Rows from block 6, named by matrix and row number. Each number is 50 + 15 x the weight over its row's rms, rounded and kept within 0 to 99. All counts start at 0. After the name is the row's rms in percent of the matrix's.
# convs0: reduce pointwise conv (model.blocks.6.convs.0.weight, 96x384x1x1), inputs 0-191
convs0.29 097:42 64 42 57 42 50 40 28 55 42 41 63 66 60 42 51 47 36 92 53 52 33 30 61 52 34 66 53 51 73 82 62 43 52 44 42 24 52 48 40 49 39 69 42 64 34 55 13 59 44 50 66 46 56 45 67 49 63 05 57 40 49 33 32 61 54 17 50 99 63 59 58 29 52 31 53 90 35 38 50 45 44 66 42 49 66 62 25 28 41 38 26 67 50 73 40 40 41 60 50 35 21 51 51 43 53 68 39 39 52 37 44 36 64 47 44 68 31 38 53 27 40 33 33 38 89 63 59 45 69 40 12 37 54 62 50 61 30 35 55 79 38 31 47 49 34 44 60 27 33 46 32 28 73 44 45 24 47 68 32 51 27 55 39 58 39 70 68 35 52 13 61 60 67 55 29 33 50 53 47 44 55 47 50 54 56 71 36 43 52 54 49
convs0.30 104:38 58 58 73 59 32 54 46 44 35 29 37 36 51 60 40 31 37 72 73 51 19 45 33 42 75 49 94 51 48 41 34 68 31 40 70 16 61 39 69 51 50 56 53 30 21 49 51 50 45 42 78 25 46 53 76 24 67 47 47 55 67 52 47 64 62 42 60 34 50 69 23 46 56 36 71 33 33 59 29 53 49 61 58 56 40 26 43 59 47 53 71 46 32 47 58 54 53 53 32 37 61 64 60 33 57 67 45 38 35 89 41 65 44 51 56 78 52 59 41 54 38 72 47 68 30 54 39 41 50 26 63 30 58 25 27 55 62 29 52 48 72 49 66 54 59 54 60 37 60 63 45 35 60 69 36 34 27 43 41 44 69 42 71 47 34 49 51 49 14 40 40 64 58 48 28 81 63 39 63 09 35 52 56 50 47 39 76 41 27 59 55
convs0.31 104:68 52 76 43 75 55 46 47 43 65 63 73 63 33 44 86 46 46 50 58 49 61 66 70 30 40 56 37 48 35 46 56 67 35 45 42 43 91 54 55 43 49 46 47 72 49 57 48 44 61 45 74 50 38 56 65 35 48 46 62 56 36 67 26 14 24 62 32 37 29 48 59 69 37 47 53 67 41 62 49 64 72 77 27 19 43 28 43 59 49 75 50 36 38 71 33 36 62 50 77 52 69 54 59 47 45 35 45 66 41 57 35 31 53 51 48 50 33 49 48 55 56 55 41 66 58 21 50 60 82 62 28 76 49 74 34 59 59 90 58 36 40 77 60 45 48 69 57 21 26 41 28 28 44 35 70 21 53 49 55 42 80 51 17 17 64 31 56 64 42 41 26 32 52 42 41 46 51 46 54 32 65 51 46 62 39 67 56 49 39 74 60
convs0.32 108:66 92 61 44 61 39 38 60 51 45 54 24 72 33 67 59 83 55 54 40 53 45 60 45 27 79 52 28 39 66 20 64 27 51 38 37 61 60 39 36 78 45 48 44 50 56 55 86 43 62 48 47 45 58 84 48 60 59 39 63 57 17 64 55 60 47 66 54 38 07 44 67 38 36 59 63 61 71 51 59 50 65 33 42 70 49 53 53 56 33 58 54 54 56 62 47 41 12 59 58 43 74 64 57 53 48 36 69 65 70 37 33 61 61 29 41 22 69 31 73 33 66 43 70 51 62 40 41 66 43 69 77 77 30 53 55 46 47 31 49 47 50 70 76 20 60 45 52 63 55 74 75 60 41 25 55 37 73 31 47 47 51 68 68 56 30 73 46 67 68 67 57 33 38 59 40 50 54 45 61 41 48 53 39 57 57 65 53 56 75 54 22
convs0.33 096:51 57 66 61 57 61 43 40 47 40 56 41 38 53 32 53 57 50 76 56 62 40 59 58 67 34 59 42 37 32 34 65 50 72 47 22 53 90 42 53 49 61 84 43 69 23 38 39 48 65 44 49 46 41 74 66 37 42 47 50 41 48 27 45 48 51 57 52 42 37 51 47 29 39 64 49 57 85 57 36 38 54 53 71 51 45 60 51 46 69 55 71 83 43 18 46 65 28 65 61 41 18 45 64 49 22 44 52 65 42 43 34 21 55 26 61 59 24 52 40 45 41 36 47 48 53 62 24 71 66 69 62 65 59 32 64 84 44 69 34 78 34 46 54 47 21 63 60 53 26 68 64 86 50 64 53 43 66 52 78 43 54 50 41 33 44 42 27 74 21 48 59 51 52 44 41 59 78 44 37 36 61 63 40 76 27 79 41 21 40 44 59
convs0.34 098:20 46 37 34 32 60 46 24 42 62 60 31 46 36 49 20 48 58 60 36 58 10 75 40 53 21 36 38 37 51 38 36 48 47 43 79 30 52 49 52 44 30 51 39 65 19 45 57 53 58 31 47 48 54 57 41 58 40 53 14 47 72 38 52 48 44 55 43 36 70 71 42 48 36 44 75 44 30 35 57 41 99 36 68 58 46 50 22 61 41 50 28 35 42 65 33 43 72 47 40 58 25 65 52 38 59 43 60 48 75 69 60 54 42 54 37 36 52 78 34 39 47 45 43 41 49 67 28 70 41 45 54 62 66 41 46 73 36 39 46 44 62 46 46 28 46 57 62 35 49 37 54 54 40 70 63 62 29 49 25 65 39 53 49 57 46 44 32 50 31 55 59 84 32 50 23 45 57 57 46 53 40 59 57 48 45 38 58 79 51 47 42
convs0.35 100:71 49 49 64 44 66 47 55 48 53 46 29 52 37 53 49 56 63 78 50 30 24 85 40 46 57 55 48 47 81 52 47 59 59 65 14 46 46 60 44 58 39 96 62 70 47 58 51 21 26 28 71 44 70 49 56 44 38 50 55 32 67 23 35 60 82 67 59 47 62 74 42 51 39 53 69 64 27 44 51 51 38 51 65 82 42 50 53 54 39 50 89 69 28 53 58 38 38 53 72 41 57 34 43 50 32 49 47 50 33 41 34 65 66 36 50 62 68 47 75 50 52 25 64 61 59 44 40 71 57 42 42 29 29 47 46 61 55 36 45 54 46 13 67 44 43 54 47 38 56 47 70 50 54 38 39 62 45 53 49 57 50 62 39 30 35 74 17 44 53 32 49 52 50 42 55 49 78 89 25 33 69 47 60 75 41 60 39 25 36 83 54
convs0.36 095:48 42 40 36 37 52 63 53 60 68 42 11 47 67 68 64 69 67 52 36 76 44 47 50 57 61 47 21 16 33 61 55 30 45 52 29 41 54 30 42 38 39 67 41 83 51 72 30 56 47 69 28 58 65 58 52 56 42 20 42 70 59 35 48 46 54 46 78 50 65 33 64 69 70 41 80 53 65 47 46 44 54 48 49 61 54 57 40 62 60 59 37 27 83 42 33 61 22 73 35 29 70 30 71 53 39 48 74 60 35 55 39 26 44 39 28 43 64 42 30 42 47 70 63 37 59 52 54 46 32 44 37 59 30 56 61 75 46 48 56 40 67 64 47 54 48 47 75 55 41 63 19 70 25 67 59 60 40 29 56 57 44 47 31 27 42 33 50 56 36 31 55 26 49 62 15 55 76 54 72 29 50 54 41 30 70 45 71 53 65 48 51
convs0.37 098:15 50 64 42 70 48 27 56 51 79 71 42 42 42 53 48 66 56 65 40 44 25 62 27 74 35 75 53 31 62 62 47 42 61 63 41 51 75 32 22 25 50 75 46 37 42 24 34 50 56 37 56 58 49 47 27 70 45 46 47 43 66 55 95 62 38 20 65 53 46 10 58 38 52 52 78 45 26 60 61 46 59 74 52 63 46 35 43 50 50 37 39 61 38 35 57 47 67 51 25 45 27 61 66 45 38 60 69 56 39 42 51 41 30 78 69 49 64 59 44 67 44 74 29 55 44 39 54 38 47 66 32 45 83 65 21 38 39 51 36 95 57 54 18 12 44 57 69 46 47 47 49 30 62 74 69 62 48 51 71 21 34 38 46 57 57 50 56 47 44 26 54 67 60 45 31 53 79 51 59 48 43 46 42 57 42 64 64 52 53 34 53
convs0.38 098:70 77 20 52 48 59 49 55 05 59 27 31 44 45 51 47 55 60 40 70 60 21 50 64 39 66 67 95 53 60 49 57 39 63 39 42 42 53 44 71 68 64 37 49 49 71 52 34 55 40 41 47 54 52 42 49 82 43 54 45 43 71 18 67 48 57 36 58 41 39 27 68 64 44 42 66 17 40 37 50 47 57 62 42 10 66 35 44 50 45 60 76 90 64 51 16 28 48 66 60 53 50 55 56 79 55 65 48 54 73 19 58 49 46 41 55 48 54 47 54 22 54 49 64 65 52 65 58 60 43 67 45 47 52 60 48 34 52 44 47 65 40 29 49 13 45 47 41 39 66 40 41 51 44 26 50 49 65 65 45 44 64 47 68 49 53 67 61 39 74 38 50 42 32 44 46 47 26 34 60 51 46 52 54 76 39 50 32 52 45 44 56
convs0.39 098:69 66 54 37 69 45 48 48 62 40 45 47 67 30 47 44 45 47 53 45 36 65 43 43 46 15 54 41 45 50 28 51 75 40 21 38 46 52 49 38 72 53 66 84 49 65 56 67 30 26 37 29 53 38 41 50 29 50 34 53 16 53 46 35 24 37 43 47 52 52 44 49 63 32 49 45 38 42 52 49 40 69 68 50 23 61 51 48 43 58 62 41 48 34 42 37 43 34 49 66 30 40 37 30 37 67 68 55 69 13 56 52 40 46 56 55 76 20 58 44 47 31 41 66 69 36 63 53 80 42 78 64 98 67 45 54 56 12 52 43 55 40 48 37 44 42 35 46 39 42 57 53 59 55 39 00 41 52 40 34 40 61 34 64 38 51 46 42 30 51 50 73 46 64 85 44 61 37 59 38 45 76 36 34 43 45 54 63 00 51 40 45
convs0.40 101:44 45 61 46 49 72 43 36 23 57 62 20 73 43 41 27 52 38 55 80 84 46 66 77 52 30 26 60 51 81 31 44 74 49 59 51 55 41 36 63 44 42 52 61 41 46 40 46 61 65 48 47 50 38 49 47 42 31 61 70 29 53 37 39 54 55 50 23 74 56 35 46 70 41 54 21 34 72 37 22 54 29 32 72 52 46 24 58 56 69 97 45 22 37 53 44 67 41 86 51 38 24 60 48 58 58 62 46 67 48 38 43 55 24 56 57 53 41 33 58 59 41 63 45 89 47 46 21 60 38 52 39 33 38 66 50 52 34 37 39 41 33 31 52 18 37 40 30 30 49 45 37 68 53 36 42 57 54 39 37 53 46 40 39 48 65 24 39 57 37 44 64 86 48 58 41 63 47 40 44 50 56 55 32 60 54 10 65 65 56 69 39
convs0.41 102:34 46 31 60 49 62 63 45 43 38 59 39 69 47 55 46 51 62 48 33 70 48 45 46 56 59 60 22 66 42 57 64 34 72 58 55 78 26 28 42 50 41 43 24 26 58 35 40 73 61 53 64 57 67 47 47 46 28 44 77 27 43 37 36 48 48 43 50 51 77 48 52 37 40 50 53 72 46 44 66 55 53 53 18 51 53 49 74 33 45 53 32 82 51 47 46 47 39 48 51 86 45 36 30 44 59 53 53 75 65 50 46 31 38 25 52 29 54 55 46 30 53 35 68 43 52 42 78 63 53 71 67 50 51 46 45 57 77 66 29 37 44 24 23 72 54 47 46 81 52 43 35 53 46 30 52 63 34 36 49 55 62 63 46 42 46 42 49 46 59 43 39 46 65 69 77 65 45 54 63 12 25 43 27 44 27 45 20 50 78 44 57
convs0.42 098:66 30 67 61 65 60 69 79 34 54 55 26 63 82 46 53 47 78 60 81 48 23 83 66 63 65 63 15 25 38 38 66 58 37 61 53 65 65 23 42 48 61 67 57 49 58 66 48 55 77 60 65 65 21 73 73 32 93 50 55 53 59 66 46 45 39 53 28 58 49 65 67 48 42 53 59 49 50 55 68 44 38 51 83 41 35 22 32 74 56 74 46 45 53 56 24 36 83 58 24 38 61 77 32 47 60 63 53 41 29 63 44 74 51 61 70 68 71 44 35 64 32 50 57 74 54 82 60 46 51 57 27 55 48 28 44 59 50 34 52 68 76 70 53 53 22 69 75 44 44 62 69 55 54 54 51 19 57 52 39 63 48 42 28 65 63 50 50 50 55 47 34 74 34 53 53 52 51 64 61 42 44 65 54 26 48 33 56 53 75 53 50
convs0.43 103:33 33 52 38 34 40 74 42 55 48 48 26 59 46 45 56 28 33 43 53 70 30 75 16 76 42 59 68 91 54 26 44 35 66 57 72 47 60 56 66 51 32 85 44 57 35 29 44 70 50 32 26 15 69 47 43 53 48 37 45 42 40 34 51 25 74 47 49 66 33 38 34 40 41 56 40 58 54 41 20 56 40 47 63 29 37 41 27 57 55 32 33 47 39 46 61 59 41 27 82 81 57 00 44 27 60 48 60 44 70 64 65 63 52 46 48 34 70 52 52 56 49 40 58 53 69 48 47 40 53 77 26 61 55 39 48 49 49 17 57 41 54 60 70 38 32 49 54 55 52 25 51 45 59 33 53 41 72 79 43 42 63 59 59 57 54 51 46 54 75 99 53 56 41 51 63 54 57 66 43 61 24 77 48 54 64 44 68 39 52 58 19
convs0.44 097:53 52 41 50 48 49 71 37 46 64 52 73 52 56 70 44 53 56 56 43 54 46 20 59 40 53 44 26 40 84 51 55 57 72 57 64 54 43 76 42 34 54 59 59 17 45 50 37 86 64 28 50 79 31 59 55 44 40 56 36 45 55 48 64 62 48 30 53 44 29 67 42 23 45 46 62 87 46 36 99 48 61 61 62 31 27 49 65 52 83 71 43 78 63 28 58 41 55 41 34 33 33 56 38 52 29 42 34 42 58 41 44 34 57 40 35 61 40 71 37 56 62 46 25 52 48 52 30 33 58 45 49 45 37 19 41 70 57 65 22 61 49 48 71 58 16 60 25 34 44 38 43 34 41 54 70 34 40 62 34 72 21 53 59 62 46 61 57 47 66 52 36 53 43 46 41 27 62 58 70 37 05 10 56 43 34 74 55 69 24 32 42
convs0.45 104:31 29 73 81 50 42 54 53 93 50 72 45 62 52 16 41 52 70 62 79 46 47 22 77 48 62 61 53 89 66 51 63 28 56 53 40 57 37 38 92 34 73 39 49 49 68 56 62 65 56 45 46 44 50 59 61 40 31 69 49 58 49 52 64 78 31 63 49 58 41 56 37 22 77 69 38 68 75 47 30 70 55 69 54 55 71 48 49 75 57 75 67 42 43 56 37 60 15 48 82 58 45 45 38 44 50 43 36 48 49 78 46 77 53 22 55 74 43 39 69 44 44 48 50 48 46 49 61 40 51 56 43 58 55 63 19 32 74 68 48 42 51 66 53 54 59 56 49 23 38 25 72 48 60 28 51 59 26 43 46 45 59 33 43 51 41 19 29 73 49 70 78 56 46 41 40 69 42 58 26 46 66 51 66 51 55 48 42 53 45 33 70
convs0.46 101:54 63 34 41 61 48 26 37 30 42 58 37 58 44 54 35 66 57 49 57 49 41 69 42 67 56 61 33 50 60 61 37 71 69 45 48 46 49 57 27 21 39 46 62 70 28 31 41 46 49 47 49 48 51 75 19 46 28 43 50 53 58 56 61 65 61 56 54 26 57 95 40 55 46 32 45 28 74 38 41 54 78 58 59 65 48 46 30 66 48 42 41 42 40 32 41 31 18 51 60 48 55 38 52 43 71 51 38 28 27 09 44 68 52 46 53 47 64 42 48 69 34 28 58 65 55 31 48 43 75 41 38 53 48 55 54 45 59 33 51 38 51 64 50 87 29 52 66 39 70 38 54 33 45 35 58 58 57 21 43 45 38 60 42 65 75 57 65 30 44 44 70 49 36 46 10 30 55 35 35 60 54 41 37 99 92 39 25 41 87 72 42
convs0.47 099:41 44 44 60 51 26 54 43 43 46 63 46 48 49 46 45 23 62 54 48 51 40 76 68 74 69 56 63 60 71 42 36 60 40 62 37 52 37 37 31 77 54 29 48 47 47 64 64 38 59 41 54 21 51 59 50 73 60 57 23 65 61 60 43 33 59 62 62 55 55 34 44 59 35 47 12 73 41 38 33 38 49 48 49 45 55 50 43 65 40 61 82 90 61 81 42 24 35 15 88 40 71 53 54 50 65 65 40 75 34 64 66 29 44 57 56 59 40 39 45 40 48 30 55 32 59 69 62 57 57 36 35 60 40 37 70 56 83 27 65 39 60 57 51 16 29 54 52 38 33 39 89 60 67 40 57 50 43 57 57 58 57 99 60 63 57 46 51 32 64 62 61 67 13 46 65 42 55 34 68 39 14 54 39 47 63 52 17 49 75 42 74
convs0.48 099:45 86 63 68 53 51 46 64 64 46 56 63 51 63 57 87 54 65 48 79 34 58 58 44 29 23 56 25 86 49 70 52 66 54 47 19 46 38 52 31 58 52 26 32 32 20 45 45 46 67 47 54 78 60 36 30 76 37 60 62 39 55 46 69 54 35 40 45 45 65 35 51 29 50 62 73 64 39 51 31 49 60 40 47 57 43 55 42 38 47 29 44 38 49 39 55 55 63 68 73 42 39 50 66 69 59 25 62 47 70 51 42 38 58 49 62 51 55 46 76 66 59 53 26 55 51 22 40 46 56 37 36 46 29 52 26 48 52 63 60 54 49 76 65 79 44 74 72 58 01 64 26 48 51 55 22 43 45 45 45 23 71 53 34 62 75 32 78 55 42 64 53 50 65 58 18 46 51 30 21 30 75 25 43 64 77 40 61 75 44 59 56
convs0.49 104:45 56 94 61 43 78 45 24 63 49 50 29 38 85 41 47 76 45 45 27 79 42 18 30 43 39 54 61 47 31 66 71 34 51 45 47 47 69 38 40 56 39 40 45 50 54 29 41 48 56 51 59 45 67 36 48 64 99 70 74 68 38 62 41 68 64 53 54 41 33 58 51 55 55 63 61 60 30 28 41 52 45 66 34 77 14 41 58 53 55 46 54 24 23 71 46 59 44 57 57 60 57 70 29 39 32 42 62 56 39 40 42 44 71 33 65 51 33 52 61 49 34 47 56 71 64 46 39 71 51 83 52 19 54 48 56 33 56 53 34 66 54 26 63 26 39 51 48 34 29 45 31 49 80 36 63 41 57 37 57 51 31 45 51 40 51 45 56 48 28 38 59 45 58 65 65 52 69 67 45 52 43 47 74 42 25 50 47 61 68 48 58
convs0.50 097:49 71 52 50 57 48 51 72 38 49 26 45 32 53 52 43 44 62 59 35 72 71 62 39 63 32 66 54 62 52 66 52 40 55 59 21 48 62 41 50 46 46 48 46 53 63 64 55 65 26 44 64 48 44 32 87 66 54 37 16 38 41 51 52 27 66 56 29 63 54 35 46 34 47 24 38 21 59 26 53 48 54 43 61 37 50 45 57 64 60 34 63 34 34 52 73 49 77 34 73 27 42 27 54 40 50 39 35 68 59 47 71 41 60 52 38 24 62 34 41 98 45 38 40 46 59 42 59 34 45 44 76 51 99 27 65 45 46 32 37 46 41 83 62 19 52 39 65 34 57 50 43 53 53 39 41 55 42 55 30 64 34 62 50 50 71 35 43 50 43 61 45 53 57 51 61 50 61 19 35 61 74 65 34 54 55 57 34 53 64 65 45
convs0.51 102:36 50 66 60 30 71 46 49 18 47 76 01 66 50 30 44 32 35 46 75 70 28 71 79 34 51 65 54 51 35 67 36 40 52 68 44 58 31 25 57 66 43 49 58 47 51 37 44 34 38 32 49 23 42 39 43 44 60 12 50 37 56 22 57 29 66 47 34 53 29 45 29 62 42 73 57 00 48 66 53 64 52 39 60 49 36 49 58 56 54 50 39 43 69 41 41 41 68 60 61 40 49 59 59 39 43 32 41 59 57 73 39 51 50 51 36 52 74 42 56 54 54 55 47 51 50 47 48 61 35 69 43 50 63 45 50 68 44 50 61 44 40 48 59 42 54 48 23 53 72 43 46 27 47 55 45 68 59 47 66 27 46 44 34 59 68 43 74 32 52 60 46 65 51 47 33 64 26 71 69 38 45 70 37 50 38 62 49 35 50 41 48
convs0.52 098:51 38 41 52 40 71 49 42 24 29 75 22 63 49 55 53 33 52 41 27 59 26 22 42 52 47 69 21 25 73 49 20 26 62 45 37 49 60 47 45 34 37 47 70 47 41 48 62 31 46 37 64 44 66 67 26 42 64 00 31 47 38 38 28 36 74 32 77 36 72 41 52 49 49 63 46 33 61 54 57 37 40 48 44 43 38 44 64 42 89 47 51 37 36 63 54 76 55 61 81 37 57 35 63 32 41 52 63 62 32 47 54 36 50 32 47 70 42 52 60 60 54 48 69 33 40 50 50 52 49 66 40 68 30 61 34 45 45 50 56 58 42 71 39 61 88 45 68 66 56 48 12 43 77 35 53 45 43 24 55 62 36 65 34 39 63 37 58 59 70 64 61 51 44 66 17 40 58 88 54 39 54 40 59 32 43 57 44 34 51 52 47
convs0.53 101:19 57 58 66 67 50 33 45 60 55 68 36 45 69 33 43 36 54 49 82 55 35 71 40 47 45 54 46 36 43 32 58 23 40 66 36 19 47 36 37 45 29 29 47 27 53 60 51 31 67 44 49 51 54 38 55 38 34 53 40 31 60 68 31 23 65 43 26 58 42 62 77 60 47 33 41 32 66 38 29 53 51 75 09 48 44 43 37 17 39 78 46 51 54 49 41 42 44 37 37 48 14 33 55 41 53 53 28 46 34 74 36 47 41 36 22 65 81 58 35 61 46 69 54 57 34 34 35 38 68 56 48 24 65 37 73 58 24 39 33 57 38 62 33 84 36 33 26 62 54 31 91 20 55 49 57 43 42 82 44 66 28 23 63 45 58 35 46 40 39 34 53 64 24 36 36 38 68 60 32 53 71 55 50 52 71 62 23 51 72 45 23
convs0.54 098:48 28 91 59 41 40 50 58 55 66 36 14 38 37 28 46 55 57 66 55 61 28 61 50 22 35 51 47 36 69 45 60 50 64 33 68 32 44 45 64 23 56 51 45 57 48 47 52 28 68 46 51 44 34 57 52 41 54 59 70 65 44 45 71 66 67 58 53 49 44 75 54 73 43 89 70 50 35 72 61 69 49 79 55 65 65 57 48 18 55 84 53 62 37 54 56 48 35 58 58 39 66 57 57 37 50 36 49 62 27 42 48 51 44 36 44 23 48 43 63 46 69 53 41 48 52 48 34 36 55 55 34 55 40 67 52 77 26 21 51 57 61 12 73 20 55 77 59 57 73 38 39 50 57 58 84 24 75 38 27 53 74 70 39 65 30 47 19 57 33 51 55 53 46 60 43 51 71 67 35 74 55 65 43 53 41 36 57 61 63 63 52
convs0.55 100:71 60 86 43 48 82 53 48 44 63 72 49 47 30 54 79 43 41 85 45 70 78 58 45 55 51 49 50 32 40 48 28 40 50 18 40 63 50 50 30 51 50 44 96 39 38 52 37 19 51 24 25 80 50 57 44 54 42 43 55 36 52 20 25 56 32 48 44 75 44 41 59 45 10 70 59 91 42 60 70 31 43 59 33 50 45 50 57 38 43 60 65 81 45 31 46 49 46 33 49 35 50 44 36 45 21 76 49 68 40 25 40 48 46 54 63 43 52 34 34 47 51 46 37 57 69 73 38 49 60 36 52 44 27 36 35 63 70 41 48 53 50 32 58 58 41 22 68 44 52 57 62 41 44 43 42 51 77 52 24 64 45 35 18 51 46 74 49 28 75 46 70 27 64 35 75 47 37 91 52 58 39 61 62 57 48 25 51 32 51 43 53
convs0.56 099:70 88 29 60 33 26 51 48 39 67 44 50 44 53 54 52 54 57 39 45 34 62 44 64 55 43 43 60 64 50 75 31 53 44 50 24 61 65 24 54 54 69 32 37 55 38 41 43 59 65 30 41 54 57 44 76 94 46 49 60 50 73 44 80 36 36 26 41 48 55 26 74 65 39 60 70 57 49 44 28 68 56 57 45 42 44 55 37 36 57 40 55 63 68 66 36 45 68 41 62 43 47 70 79 48 60 43 60 53 50 33 68 60 41 25 72 69 58 70 54 62 35 49 77 50 55 48 43 51 40 47 58 39 57 49 38 49 64 32 74 35 62 70 56 28 59 37 92 47 53 70 51 42 47 77 31 61 40 78 25 53 35 36 41 65 82 38 51 35 34 28 55 41 36 51 54 65 87 36 66 75 48 25 39 50 66 65 67 36 28 51 42
convs0.57 101:55 94 68 54 61 55 72 41 57 55 44 53 38 45 48 47 26 47 89 60 61 42 59 38 54 44 32 30 56 56 31 60 36 84 62 53 46 64 18 50 69 41 54 58 65 47 40 33 78 64 57 28 46 54 45 36 50 57 58 60 42 36 67 45 52 56 44 59 61 30 66 39 49 34 42 89 42 59 26 50 31 64 37 24 32 26 32 42 62 39 51 26 57 40 50 29 58 57 49 42 37 60 45 53 47 39 66 50 42 46 45 33 66 57 39 75 32 68 39 43 11 39 52 47 40 55 50 76 31 66 63 53 28 49 48 23 61 70 58 65 46 53 35 35 50 75 71 61 33 45 46 65 81 50 29 29 45 33 43 29 46 43 48 46 56 73 45 51 82 36 29 58 67 54 67 31 41 56 48 74 18 48 54 46 36 38 21 52 45 49 34 55
convs0.58 099:53 16 51 39 39 43 70 57 71 50 40 32 17 68 21 09 43 27 60 71 37 50 46 65 24 53 82 14 52 45 36 33 52 56 42 33 60 44 39 43 47 63 30 49 38 39 73 29 49 40 49 59 71 60 19 48 58 48 53 41 27 65 66 29 47 35 75 68 20 57 80 40 34 37 73 43 21 30 31 46 41 61 31 46 51 51 40 58 30 35 38 53 40 57 48 50 43 49 56 69 39 53 60 48 62 54 38 35 61 36 60 61 42 47 47 71 76 39 33 43 28 66 26 06 49 22 43 49 29 38 30 44 40 37 39 09 61 52 74 54 42 66 64 64 46 69 44 57 41 62 65 36 61 67 41 78 21 74 35 23 40 51 25 43 54 58 61 45 64 41 51 84 52 41 47 50 74 55 41 68 46 53 65 40 18 71 31 43 45 21 54 58
convs0.59 102:55 30 54 49 53 36 48 65 62 42 38 74 61 46 53 53 38 74 54 59 45 35 41 39 27 34 40 49 79 25 61 40 41 53 31 73 50 53 40 66 44 43 85 46 60 28 44 51 37 46 75 41 51 42 54 51 50 58 37 39 61 39 52 56 76 59 61 71 32 54 23 54 22 60 80 37 73 39 56 40 59 45 34 49 43 78 53 65 62 34 30 71 48 26 64 50 82 24 36 40 80 57 55 66 37 30 58 73 45 53 65 46 32 58 32 42 19 32 91 85 46 40 52 40 38 54 49 43 56 50 63 69 38 34 45 65 40 42 24 49 32 71 39 32 48 58 37 36 38 61 33 37 70 66 53 76 69 39 40 42 40 60 74 22 41 42 73 37 42 48 91 62 69 38 54 52 62 40 39 61 57 34 39 59 51 34 52 43 74 73 33 54
convs0.60 102:44 87 44 62 42 47 45 43 44 61 52 54 48 59 74 33 57 27 66 53 68 44 55 40 44 90 41 56 44 52 49 54 45 74 44 81 35 49 48 45 54 70 63 53 46 36 61 38 65 53 53 38 80 39 47 26 77 51 48 03 19 53 52 72 58 57 42 30 29 61 66 27 58 81 41 65 45 65 19 54 45 50 20 38 61 37 49 63 26 54 50 69 52 47 64 19 47 74 62 71 78 39 42 32 21 56 51 41 58 60 28 56 54 40 37 42 54 53 68 53 32 63 36 45 32 47 46 49 38 53 41 16 23 62 26 38 34 38 35 52 32 49 64 42 43 55 54 62 58 46 34 43 52 46 63 50 55 58 42 41 37 52 37 61 73 49 41 52 66 28 24 39 42 63 68 64 51 69 14 52 92 43 60 60 57 61 53 59 50 31 47 64
convs0.61 102:54 43 47 45 56 45 33 44 36 43 50 68 75 50 32 40 56 61 60 72 63 57 54 75 44 40 58 42 29 53 21 62 61 33 36 34 71 44 27 76 63 40 55 35 35 52 75 62 41 61 42 47 45 53 51 50 52 42 25 45 49 51 22 50 48 54 59 35 66 32 92 39 45 37 40 50 22 55 45 60 65 21 44 57 40 59 47 36 36 28 59 43 23 53 61 53 89 92 24 52 78 52 41 27 54 59 37 65 45 43 48 31 54 64 44 48 47 20 57 47 41 61 69 29 42 67 44 49 35 38 53 56 34 36 47 37 73 44 63 77 10 49 37 59 72 75 48 46 63 32 39 72 34 24 37 44 26 61 47 49 55 56 57 25 63 28 48 66 55 58 56 50 63 70 44 72 63 51 34 28 36 47 43 21 59 50 20 41 30 28 56 57
convs0.62 102:42 28 66 49 58 32 55 47 51 44 39 70 53 51 20 28 64 69 38 40 72 24 52 52 46 53 59 68 56 76 53 36 47 55 48 38 86 41 43 31 49 50 54 28 54 64 24 39 55 38 60 51 22 40 53 42 36 79 87 52 51 64 58 34 74 67 68 57 53 41 55 49 39 52 43 73 65 19 66 44 28 45 43 47 42 70 62 98 51 56 47 49 61 45 44 36 33 41 61 42 34 57 52 73 52 38 52 47 59 56 69 53 57 48 51 71 52 17 24 43 49 55 47 68 53 46 85 65 32 32 36 61 43 30 47 50 58 81 60 39 51 36 61 60 46 36 40 59 72 44 57 59 99 53 36 49 42 63 58 78 53 45 63 57 53 49 55 29 70 46 50 85 52 58 57 55 25 39 39 47 43 30 61 40 50 79 71 63 54 35 42 47
convs0.63 095:34 28 41 60 54 47 45 86 33 36 47 50 50 43 20 36 52 62 24 50 47 39 19 48 35 51 42 30 35 43 26 68 17 33 36 65 40 57 23 64 52 46 56 09 48 65 70 36 41 62 46 29 28 39 60 57 44 52 39 66 30 61 43 52 58 56 45 49 40 35 25 39 93 66 83 39 49 39 45 20 58 54 31 32 37 68 54 43 70 76 70 51 62 48 79 45 32 81 67 43 55 45 51 62 44 42 45 41 48 42 44 19 20 34 19 44 35 67 53 48 33 64 42 46 35 46 55 45 29 52 37 55 22 40 42 52 39 61 66 90 87 59 34 67 42 37 38 45 31 38 67 58 61 55 56 65 58 55 65 21 50 37 56 51 48 39 81 63 52 43 37 35 60 45 45 51 59 61 51 77 41 48 47 55 44 58 32 43 49 78 62 54
convs0.64 101:64 73 44 70 69 41 68 63 35 38 58 55 45 73 46 61 40 41 48 68 48 54 58 63 28 28 65 28 24 14 83 37 54 43 84 57 48 59 45 33 31 62 71 50 44 58 37 26 90 44 40 99 44 67 57 65 34 40 88 64 45 49 60 37 73 52 19 73 43 47 60 87 39 59 26 55 39 49 77 32 49 50 56 28 47 33 68 28 54 66 56 31 53 68 48 50 37 51 36 46 42 54 43 76 49 50 35 37 46 64 55 62 45 47 22 47 51 48 80 40 62 29 20 54 36 53 45 39 60 71 52 68 32 51 66 68 36 41 58 46 51 46 74 41 59 52 52 40 34 44 40 31 70 49 43 47 57 43 43 31 68 36 54 34 41 45 56 43 60 41 41 48 79 45 39 50 31 56 43 57 70 24 29 27 56 42 54 39 45 44 45 21
convs0.65 096:29 27 25 53 33 50 34 77 34 64 46 55 30 36 53 34 64 32 55 20 58 42 58 23 72 53 60 53 62 65 51 66 32 63 51 52 70 44 50 51 45 43 53 60 99 36 38 63 22 48 56 48 76 41 38 49 64 48 54 75 58 52 36 46 51 12 31 72 50 74 83 34 27 50 54 37 48 74 54 65 46 53 54 58 22 50 68 60 40 40 57 40 59 32 41 25 79 52 26 52 66 55 52 26 45 58 54 63 35 74 52 63 35 36 38 45 55 45 44 37 57 58 57 70 78 36 42 50 52 33 71 57 56 80 33 52 53 56 36 47 58 24 61 50 42 37 76 50 57 40 21 88 51 55 64 58 61 57 72 52 30 62 33 37 52 35 31 40 56 48 20 42 21 74 65 48 41 30 53 64 35 71 60 30 44 35 63 65 47 73 46 68